config = dict(
    cutout=0.25,
    num_classes=9,
    mlp_ratio=4,
    loss='cross_entropy',
    residual_init='none',
    optimizer='adam_atan2',
    lr_schedule='cosine_restarts',
    weight_decay=0.1,
)
Rows from block 11 of a small image classifier, named by matrix and row number. Rows with one number belong to one neuron. Each number is 200 + 30 x the weight over its row's rms, rounded and kept within 0 to 999. All counts start at 0.
Before each neuron's rows are labels from the 100 images, of 14976, where the neuron reaches its highest value: "top examples" is what is common among them. Only what is clearly more common there than usual is listed. The data: stained colorectal tissue patches (NCT-CRC-HE-100K). In brackets: how many of the 100, against the usual share in percent.
# fc1: MLP up (model.blocks.11.mlp.fc1.weight, 1024x256), inputs 64-127
# fc2: MLP down (model.blocks.11.mlp.fc2.weight, 256x1024, transposed), outputs 64-127

top examples: tissue: cancer-associated stroma (50 vs 10.8)
fc1.191,185,213,168,252,270,184,201,202,212,163,260,206,183,201,180,213,217,205,255,188,223,192,214,163,180,178,187,215,215,182,210,200,238,202,204,207,162,191,207,198,208,195,210,188,165,184,277,246,175,217,230,179,199,196,216,209,190,255,217,152,204,193,163,214
fc2.191,190,195,242,164,184,193,163,187,199,162,176,173,186,175,180,243,192,191,201,132,216,184,207,197,107,175,218,214,212,156,248,196,232,186,230,200,279,180,261,266,201,257,204,186,185,211,194,186,187,230,202,256,271,195,193,216,186,213,203,212,207,177,221,210

top examples: tissue: smooth muscle (44 vs 13.5); tissue: debris (28 vs 11.1)
fc1.247,176,175,236,151,211,165,205,205,241,203,187,197,171,133,207,206,214,239,182,153,153,254,231,158,234,160,200,144,127,179,188,210,197,179,231,169,151,177,236,229,201,176,223,203,217,193,195,190,183,183,183,248,164,198,164,229,212,127,222,134,179,197,198,209
fc2.247,215,224,234,180,193,204,189,165,216,247,200,202,235,174,202,224,192,200,199,178,204,218,220,196,231,187,198,209,202,174,231,173,164,194,224,184,191,189,226,180,231,166,223,207,208,144,222,168,220,209,190,289,314,186,139,173,185,260,159,234,199,182,183,205

top examples: tissue: tumour epithelium (47 vs 14.8); tissue: smooth muscle (42 vs 13.5)
fc1.447,200,166,249,182,166,168,208,210,153,180,288,215,251,231,232,196,223,184,174,207,184,243,232,199,172,193,201,158,200,235,182,184,195,199,212,216,158,204,226,190,179,192,161,171,207,203,159,162,188,150,234,200,196,204,196,217,158,178,233,197,187,209,191,166
fc2.447,165,180,272,213,188,208,171,220,221,241,176,194,180,249,226,197,189,136,201,252,210,183,201,185,169,170,217,189,212,265,138,167,225,223,140,204,248,186,178,232,224,235,190,219,197,194,206,254,211,194,224,195,191,228,210,213,168,197,189,174,240,245,197,212

top examples: tissue: cancer-associated stroma (40 vs 10.8); tissue: debris (31 vs 11.1)
fc1.519,213,173,251,224,224,123,186,224,217,176,240,215,186,166,191,146,165,160,180,233,185,209,173,192,165,235,203,221,219,267,210,141,241,234,170,177,182,204,249,158,215,154,211,188,200,176,203,194,225,202,184,215,153,204,207,210,179,228,208,127,164,182,195,180
fc2.519,195,213,258,200,170,208,186,167,161,205,170,187,164,221,194,219,203,163,231,133,212,204,187,200,193,211,225,191,162,130,249,167,217,231,192,175,277,141,321,149,188,253,230,234,220,206,232,199,196,203,203,184,195,215,161,205,239,176,197,193,220,152,194,192

top examples: tissue: cancer-associated stroma (70 vs 10.8)
fc1.710,190,194,239,225,202,186,226,180,231,175,207,208,219,157,189,209,180,161,256,256,231,208,218,209,175,215,166,204,218,213,214,173,195,200,194,169,185,209,166,108,146,187,206,172,158,180,217,231,169,183,217,191,166,218,202,169,205,173,151,157,197,251,203,195
fc2.710,227,222,207,189,171,213,193,229,231,217,187,112,202,200,224,181,207,210,183,205,148,205,180,189,165,197,218,239,192,171,235,199,213,198,188,192,264,227,237,274,227,223,213,177,200,191,221,178,219,199,200,227,213,180,210,218,242,205,228,215,177,293,221,206

top examples: tissue: debris (51 vs 11.1)
fc1.496,172,183,201,225,189,158,197,163,249,212,190,214,227,167,157,148,226,221,195,222,213,176,242,218,196,223,132,214,160,253,202,187,212,212,135,203,187,173,225,190,169,198,238,223,185,191,245,169,121,201,162,182,212,237,202,220,198,154,167,167,203,239,190,201
fc2.496,167,238,246,187,210,179,192,176,163,153,231,194,222,232,224,222,218,184,209,134,216,234,208,185,182,141,167,154,211,142,227,156,158,214,221,197,180,223,238,162,267,223,227,259,235,204,248,181,146,209,251,165,203,220,211,191,171,220,211,179,202,193,170,184

top examples: tissue: smooth muscle (42 vs 13.5); tissue: normal colon mucosa (27 vs 8.6)
fc1.441,178,198,171,193,203,162,198,189,208,169,190,205,198,168,187,170,182,205,202,247,235,242,193,263,148,186,177,236,212,211,207,203,188,203,209,155,154,202,205,211,161,156,248,194,209,187,224,219,175,149,174,160,145,212,198,170,197,212,188,161,274,214,201,167
fc2.441,183,190,243,159,248,217,214,212,163,231,208,150,212,236,216,205,167,227,182,101,209,195,186,175,117,189,197,225,204,197,202,196,227,221,142,209,237,195,197,223,278,260,198,185,179,200,225,184,190,224,203,260,258,213,216,214,175,170,188,218,211,205,189,180

top examples: tissue: smooth muscle (36 vs 13.5)
fc1.312,177,186,152,226,202,160,229,134,219,224,170,199,214,182,170,191,191,216,189,179,180,187,202,196,148,169,128,177,221,203,179,202,191,171,184,205,189,175,258,163,181,173,197,251,124,232,169,169,226,227,187,215,211,220,176,181,199,217,181,163,203,207,221,195
fc2.312,197,210,282,212,195,179,192,211,182,209,208,236,200,193,210,216,196,212,205,181,194,161,197,197,149,169,204,196,181,150,230,215,198,186,246,237,271,223,316,220,198,238,226,210,213,196,219,225,184,199,231,184,239,271,179,221,197,165,220,197,194,192,182,215

top examples: tissue: tumour epithelium (61 vs 14.8)
fc1.233,204,183,258,205,182,173,203,197,172,193,276,199,201,190,225,209,235,199,182,182,164,215,208,175,226,177,212,187,163,224,180,169,220,202,200,234,188,197,245,210,194,222,191,177,197,223,156,167,193,163,205,219,236,214,166,227,182,183,224,212,157,181,198,183
fc2.233,196,190,226,193,212,173,181,202,216,217,250,242,225,206,203,198,214,168,152,204,198,233,214,203,177,195,205,214,205,269,126,156,243,223,175,199,185,208,123,245,258,203,198,164,149,203,201,205,201,189,182,271,203,165,203,223,182,230,219,194,222,168,187,183

top examples: tissue: adipose tissue (94 vs 10.3)
fc1.5,200,155,229,196,209,202,227,168,220,144,201,204,157,177,118,203,152,182,232,228,169,204,201,264,186,204,153,237,229,199,152,221,200,190,192,188,147,194,203,149,153,199,246,223,246,189,158,208,225,206,216,196,146,205,139,173,166,225,218,215,226,258,234,197
fc2.5,191,231,190,148,141,179,187,194,203,200,143,182,225,171,197,154,221,199,211,181,220,207,216,171,191,205,206,201,137,205,215,203,135,198,210,242,242,211,193,272,256,206,212,212,207,235,218,222,193,183,180,247,280,202,198,215,233,117,213,236,249,186,200,216

top examples: tissue: cancer-associated stroma (60 vs 10.8)
fc1.613,106,169,178,194,220,185,222,214,171,161,239,225,218,197,191,236,147,179,247,170,187,210,171,225,214,158,205,181,264,149,175,223,250,193,245,200,206,212,165,136,177,223,221,206,214,232,136,235,213,187,235,132,179,183,150,185,194,227,215,180,197,200,211,207
fc2.613,237,194,177,206,239,203,219,211,179,187,212,165,202,200,179,201,205,213,211,190,223,191,185,180,240,193,187,199,154,199,224,228,185,237,195,198,204,142,191,261,288,162,208,211,211,184,212,156,215,205,159,217,229,223,195,200,184,189,189,244,179,208,188,192

top examples: tissue: tumour epithelium (51 vs 14.8); tissue: cancer-associated stroma (27 vs 10.8)
fc1.401,185,182,190,182,195,164,212,199,221,238,194,190,186,202,186,181,112,211,170,233,192,173,166,213,198,196,214,222,243,241,175,211,209,222,167,209,158,207,270,178,202,188,194,211,188,209,185,224,256,225,198,200,175,159,204,186,184,250,204,163,187,198,253,186
fc2.401,184,211,228,201,159,186,184,223,184,190,212,228,195,206,180,186,199,186,199,114,196,215,194,217,191,198,205,194,160,126,237,202,155,212,275,187,284,198,274,187,188,218,183,200,217,208,224,180,208,186,196,210,219,197,194,190,264,169,223,187,198,163,195,207

top examples: tissue: debris (71 vs 11.1)
fc1.240,199,173,228,215,177,162,233,138,176,206,203,206,191,196,176,208,201,200,184,135,163,211,160,178,207,194,151,191,125,176,206,195,192,214,176,137,173,140,208,188,205,189,243,228,167,184,196,227,196,167,167,219,260,213,189,230,201,158,211,240,170,216,156,174
fc2.240,237,199,217,197,186,231,236,164,206,209,238,222,211,145,187,222,167,232,194,187,184,218,178,207,149,187,184,233,165,206,139,155,185,203,196,178,149,185,210,210,211,205,188,208,130,151,217,208,204,191,210,223,257,216,220,240,149,189,160,202,200,166,200,200

top examples: tissue: tumour epithelium (53 vs 14.8)
fc1.162,251,184,189,315,226,181,216,150,226,222,201,240,252,172,174,144,210,197,199,228,198,181,197,246,121,170,125,218,208,193,206,179,239,181,177,211,173,178,221,174,197,139,199,216,129,231,150,132,217,224,166,165,188,241,199,183,216,200,178,206,185,208,201,227
fc2.162,200,183,228,200,190,192,198,206,200,136,312,215,204,193,170,170,206,172,199,186,198,195,198,193,230,178,201,217,238,244,287,232,322,211,220,207,218,209,282,265,235,163,213,230,203,224,186,195,207,241,205,193,221,174,221,180,164,240,202,223,199,229,213,230

top examples: tissue: adipose tissue (100 vs 10.3)
fc1.16,176,185,223,166,204,208,225,183,214,198,189,224,189,192,87,228,189,209,206,209,145,179,209,212,195,172,139,225,217,162,169,168,210,184,199,188,194,166,184,203,198,200,185,238,197,145,215,223,175,188,191,185,215,216,174,216,196,193,244,220,173,252,189,185
fc2.16,194,190,226,256,225,192,199,195,210,200,241,189,214,183,225,166,222,221,258,235,213,212,235,259,169,214,210,196,208,222,185,135,180,172,233,207,157,160,221,262,249,195,180,223,185,228,228,167,170,226,203,210,166,192,192,199,147,224,200,192,212,203,204,199

top examples: tissue: lymphocytes (100 vs 11.4)
fc1.123,160,171,197,201,185,225,197,198,248,188,195,188,230,175,206,191,148,228,193,144,207,191,185,235,255,189,192,181,134,156,207,170,174,179,233,117,210,169,197,186,167,237,196,206,158,183,215,185,177,168,208,186,230,238,168,183,215,183,190,146,284,237,178,165
fc2.123,179,198,198,199,185,205,180,199,185,191,233,235,199,205,206,196,207,203,223,285,183,205,193,208,233,190,194,205,279,298,148,194,269,202,157,198,235,178,183,193,185,172,194,187,198,192,220,226,209,231,234,184,198,282,210,204,252,195,219,195,210,248,209,195

top examples: tissue: adipose tissue (92 vs 10.3)
fc1.17,266,218,249,192,203,197,207,186,173,208,213,236,204,200,161,184,217,164,175,164,149,188,190,218,202,190,199,225,212,177,179,180,218,212,222,199,202,165,200,179,188,199,151,207,142,149,184,166,188,190,192,210,214,236,234,201,188,153,247,212,217,246,155,195
fc2.17,193,200,237,238,226,224,231,145,191,181,240,195,249,217,233,192,221,214,249,201,203,173,213,235,182,185,196,192,190,222,190,154,210,182,208,236,205,121,197,263,240,218,168,223,168,216,238,211,150,237,220,206,216,175,210,244,183,213,196,198,212,187,218,170

top examples: tissue: cancer-associated stroma (45 vs 10.8); tissue: smooth muscle (36 vs 13.5)
fc1.362,178,195,194,238,195,195,241,192,141,224,195,223,273,250,135,242,141,207,226,173,182,216,203,208,194,179,179,169,224,217,149,249,258,215,191,214,167,214,185,122,128,240,197,206,132,221,138,210,206,203,236,170,159,151,176,177,198,151,241,195,189,202,228,238
fc2.362,196,184,176,211,137,189,207,202,251,239,218,277,218,182,180,196,206,210,232,207,178,229,201,179,215,209,227,207,189,192,193,235,212,219,193,204,193,206,159,281,227,153,161,165,202,256,203,184,211,180,136,185,278,232,186,186,232,249,221,156,197,222,189,202

top examples: tissue: adipose tissue (99 vs 10.3)
fc1.642,224,197,264,203,220,213,227,152,185,214,242,207,194,234,160,202,174,213,197,181,145,221,189,215,200,213,183,234,208,202,180,213,203,192,188,123,201,154,163,179,197,219,205,233,160,175,200,173,190,198,192,185,198,199,142,218,166,200,244,183,215,228,211,166
fc2.642,229,201,251,218,220,215,187,196,242,181,215,146,236,197,237,187,240,204,262,216,240,178,216,191,230,174,195,215,169,199,224,183,216,190,223,186,186,208,245,283,243,186,220,184,188,202,231,192,178,171,218,199,211,187,246,201,212,226,172,195,208,205,213,216

top examples: tissue: adipose tissue (99 vs 10.3)
fc1.184,230,201,280,218,218,219,218,170,195,181,242,235,199,217,161,195,190,189,225,218,146,206,229,201,176,202,131,219,235,219,189,190,218,184,175,176,197,172,166,155,173,199,216,209,176,141,204,186,175,191,185,173,203,241,180,177,174,225,227,220,188,251,185,172
fc2.184,193,213,232,225,205,199,189,213,174,216,218,126,208,195,202,200,195,192,203,226,226,200,199,212,186,207,222,198,165,233,181,166,172,166,223,186,177,211,253,242,225,196,195,198,190,214,201,234,192,216,229,174,180,265,209,212,222,209,194,213,208,223,213,199

top examples: tissue: smooth muscle (51 vs 13.5)
fc1.539,156,180,233,176,189,192,163,230,160,139,249,235,206,196,243,137,228,189,202,210,256,240,220,204,201,231,192,204,190,266,203,179,224,235,178,148,188,217,212,179,186,205,232,150,203,246,173,163,177,184,191,185,194,192,218,205,188,159,186,214,216,227,157,180
fc2.539,202,174,164,212,219,209,204,196,220,345,205,187,205,215,176,195,218,222,197,268,172,211,203,196,226,204,177,181,229,189,165,173,211,194,177,195,185,178,203,218,222,179,200,201,191,205,188,224,195,191,182,215,198,184,184,192,237,225,207,207,194,209,171,191

top examples: tissue: lymphocytes (100 vs 11.4)
fc1.91,182,174,253,168,177,214,188,203,232,225,192,188,225,170,201,183,143,226,189,168,189,215,188,199,267,219,197,167,173,215,203,177,178,190,178,129,188,186,201,177,184,232,224,203,157,203,166,174,182,195,197,208,207,222,176,167,209,184,197,152,265,228,198,179
fc2.91,171,192,195,196,212,218,205,197,152,164,267,244,192,217,218,216,188,207,211,262,171,224,184,218,253,195,216,173,288,227,157,169,270,195,209,192,227,179,197,213,230,163,185,188,169,202,214,191,212,179,216,160,192,272,207,207,217,249,224,228,187,231,211,183

top examples: tissue: smooth muscle (60 vs 13.5)
fc1.484,173,168,241,223,154,170,202,210,187,169,264,222,234,189,209,185,207,187,176,182,194,260,241,203,202,195,209,163,171,230,175,158,173,208,208,194,173,190,234,194,171,219,171,166,202,219,175,174,178,156,238,198,196,208,202,214,164,157,222,202,198,208,182,192
fc2.484,163,204,207,229,173,198,193,209,200,274,190,250,194,186,203,206,196,172,207,251,203,202,184,184,154,197,189,169,193,267,150,171,220,218,136,251,255,183,197,236,206,261,196,206,198,182,209,224,176,206,178,209,212,204,218,207,204,203,177,195,214,215,180,204

top examples: tissue: lymphocytes (49 vs 11.4); tissue: normal colon mucosa (29 vs 8.6)
fc1.552,235,217,205,246,218,173,221,138,254,225,177,175,191,178,224,189,188,214,198,183,196,165,169,229,207,174,182,193,201,135,222,190,161,198,225,207,162,140,227,215,209,214,220,267,165,178,174,186,205,197,187,234,251,276,191,241,240,207,140,190,218,184,209,191
fc2.552,209,188,199,195,167,204,195,189,201,226,212,173,199,212,167,199,211,178,211,205,209,199,208,198,194,203,201,212,198,264,217,236,263,209,129,208,260,192,235,189,198,219,202,217,196,220,228,225,182,203,232,210,179,270,230,207,192,149,204,191,191,187,184,189

top examples: tissue: tumour epithelium (53 vs 14.8)
fc1.704,198,166,166,212,214,214,207,213,192,228,274,229,249,244,206,211,205,196,227,196,183,189,222,219,174,182,205,176,203,227,102,213,233,179,190,215,235,205,217,178,187,181,157,192,207,233,167,165,214,149,210,182,160,158,164,144,185,179,197,194,212,215,169,197
fc2.704,218,213,251,215,247,237,239,201,168,207,192,72,205,216,191,249,218,209,192,185,198,193,210,202,225,193,195,200,171,197,264,135,197,178,149,175,251,194,228,259,264,222,202,207,165,219,169,196,183,193,235,201,249,199,209,182,243,227,222,194,192,235,214,230

top examples: tissue: cancer-associated stroma (49 vs 10.8); tissue: debris (29 vs 11.1)
fc1.397,192,180,210,275,199,179,223,201,147,173,183,196,282,204,156,217,177,209,229,157,221,178,199,200,171,222,162,179,212,184,202,193,225,221,177,192,197,215,169,117,167,229,222,178,150,204,145,223,182,210,221,127,168,172,197,192,209,165,221,188,176,243,224,235
fc2.397,199,177,145,219,167,210,187,190,220,169,222,241,168,189,195,206,239,216,204,189,182,244,201,182,205,196,194,208,165,189,206,216,206,203,224,197,188,208,133,270,263,140,195,198,204,233,180,181,204,179,180,215,265,223,186,181,229,259,205,210,192,252,201,184

top examples: tissue: tumour epithelium (68 vs 14.8)
fc1.144,193,145,256,207,124,161,204,196,161,165,235,207,232,180,210,194,219,156,184,165,217,264,189,213,205,224,177,177,198,226,186,150,194,251,208,217,152,178,237,179,189,214,224,181,193,226,171,178,184,185,199,212,223,203,220,222,192,196,183,201,195,223,174,176
fc2.144,189,173,227,188,200,199,183,224,264,250,182,161,208,260,196,247,200,169,175,141,254,169,200,208,188,206,179,183,133,228,147,163,224,218,135,211,204,214,187,135,193,225,204,208,175,205,195,204,201,196,227,173,214,179,174,217,237,171,217,197,225,148,223,166

top examples: tissue: cancer-associated stroma (88 vs 10.8)
fc1.509,166,192,171,180,219,196,202,193,214,229,210,219,208,221,205,226,155,171,234,202,200,186,196,208,224,184,206,151,222,223,121,193,228,191,184,198,220,223,171,145,171,217,183,182,209,196,199,217,224,149,213,192,131,177,201,144,222,182,207,145,178,200,195,196
fc2.509,242,207,172,207,217,210,214,211,170,175,164,125,181,180,210,226,221,199,203,133,208,231,198,202,214,201,192,176,135,211,224,178,169,211,175,190,235,197,228,310,300,217,223,212,178,219,188,198,199,210,192,182,261,190,205,188,225,105,189,200,201,203,193,247

top examples: tissue: cancer-associated stroma (63 vs 10.8)
fc1.674,189,203,188,258,232,192,267,177,158,203,190,204,246,221,158,226,173,185,240,196,184,183,213,211,197,204,170,181,210,190,163,210,262,220,157,211,194,221,185,115,133,237,240,200,141,195,163,250,185,204,224,127,175,144,180,174,199,152,225,207,177,222,219,229
fc2.674,168,182,182,219,184,194,208,195,250,207,213,289,202,198,191,199,229,227,229,192,215,231,222,199,186,220,217,209,164,211,152,179,207,214,195,177,183,177,141,261,231,181,201,223,215,227,184,179,180,201,107,208,270,234,183,192,254,225,208,164,230,247,189,227

top examples: tissue: debris (73 vs 11.1)
fc1.175,209,166,231,191,175,197,278,155,214,228,286,232,182,196,187,229,155,119,252,212,139,202,157,224,218,137,201,176,194,192,177,185,219,199,168,129,167,170,191,214,218,194,201,260,195,181,229,193,217,194,197,185,224,207,171,240,190,208,151,282,190,208,174,190
fc2.175,204,161,173,174,185,199,212,202,201,183,148,192,145,191,183,213,198,207,211,279,211,182,209,172,174,146,212,198,167,197,285,232,166,233,151,158,147,192,201,210,204,193,184,179,238,244,154,256,188,171,201,248,253,180,218,185,201,188,155,164,219,170,165,143

top examples: tissue: lymphocytes (99 vs 11.4)
fc1.49,200,207,193,188,184,204,176,182,198,179,187,179,266,173,186,203,164,223,185,152,242,173,157,216,217,229,151,197,150,130,198,181,183,209,227,190,220,190,221,199,191,218,224,200,206,190,188,195,175,220,173,159,225,236,184,174,216,209,204,176,279,225,226,209
fc2.49,201,191,185,202,162,196,201,209,208,167,216,269,197,202,181,220,193,216,193,236,203,182,204,190,203,213,195,214,236,308,176,252,248,186,138,186,208,207,174,151,141,208,202,200,197,200,200,217,196,210,231,217,216,206,204,203,280,159,197,191,187,198,200,198

top examples: tissue: smooth muscle (57 vs 13.5); tissue: debris (43 vs 11.1)
fc1.535,206,189,158,192,207,123,251,157,196,228,187,253,251,251,177,200,229,200,213,216,187,209,249,225,184,172,178,187,207,228,137,263,192,225,200,221,141,182,226,215,156,216,180,284,215,220,206,203,140,160,229,182,209,178,211,228,202,201,152,187,180,196,149,196
fc2.535,174,196,229,183,279,216,210,223,213,209,277,150,216,190,210,245,187,193,221,207,204,237,205,215,184,182,207,169,236,170,225,156,268,215,168,187,232,188,212,214,271,213,168,187,193,184,168,238,201,161,237,180,157,198,159,180,194,224,198,175,202,173,190,179

top examples: tissue: smooth muscle (99 vs 13.5)
fc1.200,212,178,188,150,190,169,223,174,235,186,196,217,257,176,145,204,207,213,191,203,199,205,244,224,238,174,190,169,161,218,166,184,180,190,231,231,186,194,190,180,83,228,211,242,200,169,231,204,121,160,214,202,204,217,191,179,190,170,187,204,226,209,212,207
fc2.200,183,166,207,210,248,208,221,212,152,177,261,128,152,235,213,187,206,227,201,169,241,222,182,196,212,186,193,204,234,138,264,185,225,202,195,172,186,229,261,226,290,226,192,219,189,186,230,217,219,207,207,236,220,255,149,185,186,217,185,229,188,180,188,191

top examples: tissue: lymphocytes (94 vs 11.4)
fc1.317,207,191,203,206,197,173,227,180,175,250,203,197,223,181,200,241,143,175,202,210,211,243,178,209,216,196,171,203,157,180,158,187,204,224,202,151,182,205,233,161,205,189,256,212,132,225,224,182,226,186,144,170,160,167,189,181,184,203,184,157,253,189,209,185
fc2.317,180,187,177,181,208,186,206,181,176,132,251,189,158,221,203,217,207,186,213,292,218,192,225,185,198,187,218,210,210,232,158,162,241,192,168,211,152,218,252,234,232,195,173,201,143,203,192,262,223,188,249,157,142,211,179,177,172,189,216,189,197,263,225,199

top examples: tissue: lymphocytes (100 vs 11.4)
fc1.206,198,204,199,183,211,148,209,175,233,212,180,176,193,212,181,211,187,225,223,154,184,176,163,198,243,189,173,190,161,140,214,231,162,199,218,99,197,193,199,220,214,262,198,216,173,186,204,229,160,166,208,173,268,212,190,265,229,199,205,147,227,209,179,146
fc2.206,200,190,170,192,128,205,209,230,209,160,232,243,205,227,207,178,222,176,194,242,212,198,195,197,214,211,194,195,231,301,154,242,283,203,153,181,211,170,192,165,160,180,201,204,190,193,199,184,189,205,192,212,183,253,213,188,250,197,208,195,219,193,189,188

top examples: tissue: lymphocytes (99 vs 11.4)
fc1.505,191,199,182,185,194,180,200,178,190,171,178,173,254,197,175,223,164,218,178,168,225,180,167,222,237,224,164,219,165,119,206,220,194,221,218,158,219,204,219,209,197,243,200,195,219,189,196,212,147,212,194,144,213,224,203,216,205,212,210,140,281,225,215,201
fc2.505,188,190,181,200,165,193,191,214,217,152,202,278,191,193,174,199,190,193,189,236,212,179,205,183,198,192,198,209,220,320,170,245,231,184,157,194,213,204,167,152,142,195,195,190,209,196,197,197,201,207,203,217,222,210,196,208,268,161,192,200,205,188,215,201

top examples: tissue: cancer-associated stroma (62 vs 10.8); tissue: mucus (28 vs 9)
fc1.3,220,170,243,188,179,220,206,187,221,212,199,224,173,143,188,195,162,189,181,186,186,203,164,166,228,197,172,146,153,214,172,142,196,225,190,202,191,197,258,192,209,177,248,174,185,158,188,188,241,201,173,197,165,207,192,186,193,146,171,213,193,216,206,221
fc2.3,201,238,261,157,218,230,212,180,208,187,219,179,208,174,220,225,194,243,179,216,224,189,174,181,143,219,208,188,173,239,218,155,211,199,155,196,261,194,271,214,220,176,181,172,175,196,179,243,203,212,175,233,265,198,221,226,179,204,166,179,195,190,170,210

top examples: tissue: smooth muscle (88 vs 13.5)
fc1.6,204,203,186,203,219,175,203,204,212,204,190,206,197,211,204,201,203,208,174,241,191,219,226,231,177,172,206,218,192,206,210,196,190,194,234,164,148,218,184,209,151,188,174,200,189,175,255,241,143,143,212,154,128,208,211,176,175,192,208,155,291,203,174,156
fc2.6,172,206,228,176,205,235,164,226,218,206,196,163,212,220,201,222,214,202,188,167,210,177,177,205,122,219,197,210,193,229,169,177,219,237,132,192,240,191,209,228,271,231,172,238,188,204,225,198,191,168,200,271,260,227,220,223,223,158,190,212,211,213,224,192

top examples: tissue: adipose tissue (69 vs 10.3)
fc1.383,219,107,251,163,184,195,216,195,193,208,219,213,209,216,195,149,228,171,152,187,146,184,211,234,219,192,170,185,206,216,216,174,207,204,135,235,172,171,188,204,181,208,192,190,192,172,170,186,174,181,186,189,235,237,214,190,184,193,207,230,172,259,167,170
fc2.383,238,182,208,168,208,168,221,186,145,158,189,179,225,202,217,173,184,153,186,138,205,186,202,190,137,215,216,205,176,267,162,152,139,207,234,207,136,189,171,197,199,272,188,211,210,212,202,173,211,232,244,179,171,188,188,199,179,150,207,175,211,190,179,184

top examples: tissue: adipose tissue (27 vs 10.3)
fc1.75,190,128,210,189,224,202,238,185,205,208,255,218,223,151,184,199,190,186,221,193,172,206,217,233,181,120,200,216,194,210,194,215,233,202,193,176,212,175,176,140,143,152,198,229,133,241,180,205,193,171,250,172,173,190,123,167,189,207,228,173,218,227,212,187
fc2.75,263,208,218,204,219,163,206,180,158,233,200,201,152,222,172,181,195,190,185,185,218,158,218,200,191,176,203,216,138,202,292,256,200,196,175,211,200,216,250,233,289,176,214,230,184,188,197,171,189,183,173,190,212,218,225,182,208,186,209,240,210,191,202,227

top examples: tissue: tumour epithelium (67 vs 14.8); tissue: normal colon mucosa (26 vs 8.6)
fc1.278,204,166,206,172,155,198,205,144,220,195,207,255,204,159,199,194,211,162,210,219,206,228,182,278,266,168,180,200,184,219,141,198,166,249,198,220,180,111,221,205,201,186,276,302,199,218,199,195,187,181,203,248,254,219,211,221,219,186,157,269,188,213,163,216
fc2.278,173,208,172,198,214,191,182,205,206,229,193,236,212,223,149,237,219,179,204,206,188,253,192,212,155,190,205,165,212,181,179,172,232,239,144,185,222,166,224,245,214,244,209,211,203,226,205,211,205,217,139,151,201,264,197,214,158,147,210,180,211,138,180,181

top examples: tissue: debris (99 vs 11.1)
fc1.701,185,185,178,253,183,127,233,138,223,231,208,221,184,181,194,204,221,164,223,192,181,207,188,236,159,159,147,215,183,179,205,194,176,234,213,120,154,142,234,203,206,188,218,257,144,246,189,205,199,173,196,199,229,233,185,242,205,201,141,162,184,189,114,162
fc2.701,204,200,223,165,209,190,197,223,239,208,230,179,182,224,192,189,240,169,207,262,209,187,209,172,192,212,191,254,207,207,199,225,292,227,179,224,199,219,230,196,181,172,243,232,226,216,210,220,202,222,164,192,154,248,219,193,165,220,204,185,192,183,186,157

top examples: tissue: lymphocytes (99 vs 11.4)
fc1.370,219,190,214,214,179,184,218,158,225,215,198,204,242,193,180,211,142,198,203,167,181,161,201,229,235,169,160,150,146,152,196,194,181,196,211,125,192,180,206,206,160,242,165,212,151,175,190,208,164,183,216,147,215,217,175,192,214,168,174,124,295,242,208,187
fc2.370,184,181,202,205,202,191,179,216,177,173,250,248,194,186,217,198,203,218,199,267,191,195,220,199,222,183,198,209,251,307,141,192,260,205,178,225,216,166,198,169,173,187,198,186,187,183,203,215,214,219,213,200,192,285,213,212,213,163,219,209,231,223,201,222

top examples: tissue: debris (98 vs 11.1)
fc1.517,179,181,154,246,221,157,256,146,187,184,209,237,176,224,136,219,212,173,232,190,190,188,222,174,220,210,140,209,191,203,190,186,235,217,170,225,173,191,197,221,200,243,194,248,237,211,239,252,161,196,229,252,227,182,214,229,204,205,171,194,166,181,152,193
fc2.517,173,178,187,214,258,192,225,173,190,231,245,178,236,191,219,183,188,177,169,174,207,227,200,185,188,218,179,187,196,130,258,149,230,197,235,208,190,208,248,230,228,204,180,189,201,199,234,228,212,177,228,182,239,191,203,203,211,240,213,214,182,295,204,211

top examples: tissue: lymphocytes (100 vs 11.4)
fc1.396,204,206,213,192,210,173,214,179,222,218,175,178,218,223,189,240,188,212,209,159,183,169,151,195,246,205,179,183,153,136,209,220,169,191,202,96,200,189,187,214,220,272,190,222,190,193,193,225,152,171,216,187,263,216,180,236,230,192,214,163,238,201,189,161
fc2.396,203,191,181,196,129,221,202,222,198,138,234,246,184,215,216,173,210,182,197,230,216,209,200,207,226,187,197,187,235,283,152,251,289,190,164,172,196,192,174,181,163,193,193,183,201,201,212,175,194,213,186,194,185,248,211,172,262,199,199,223,206,201,195,215

top examples: tissue: lymphocytes (99 vs 11.4)
fc1.402,196,185,229,170,162,162,227,205,181,239,194,184,179,177,194,247,134,205,210,203,188,243,179,236,226,193,195,212,190,183,154,222,184,201,222,150,139,203,224,179,196,182,270,195,177,229,163,186,212,140,189,160,154,196,163,195,201,199,208,175,227,201,209,173
fc2.402,212,193,197,179,226,216,205,181,163,144,207,154,194,225,217,194,208,225,204,264,180,190,242,172,205,198,218,199,170,247,205,195,215,219,179,175,145,203,235,278,244,182,150,199,137,194,202,258,208,137,235,164,145,178,179,222,150,187,198,221,179,244,194,163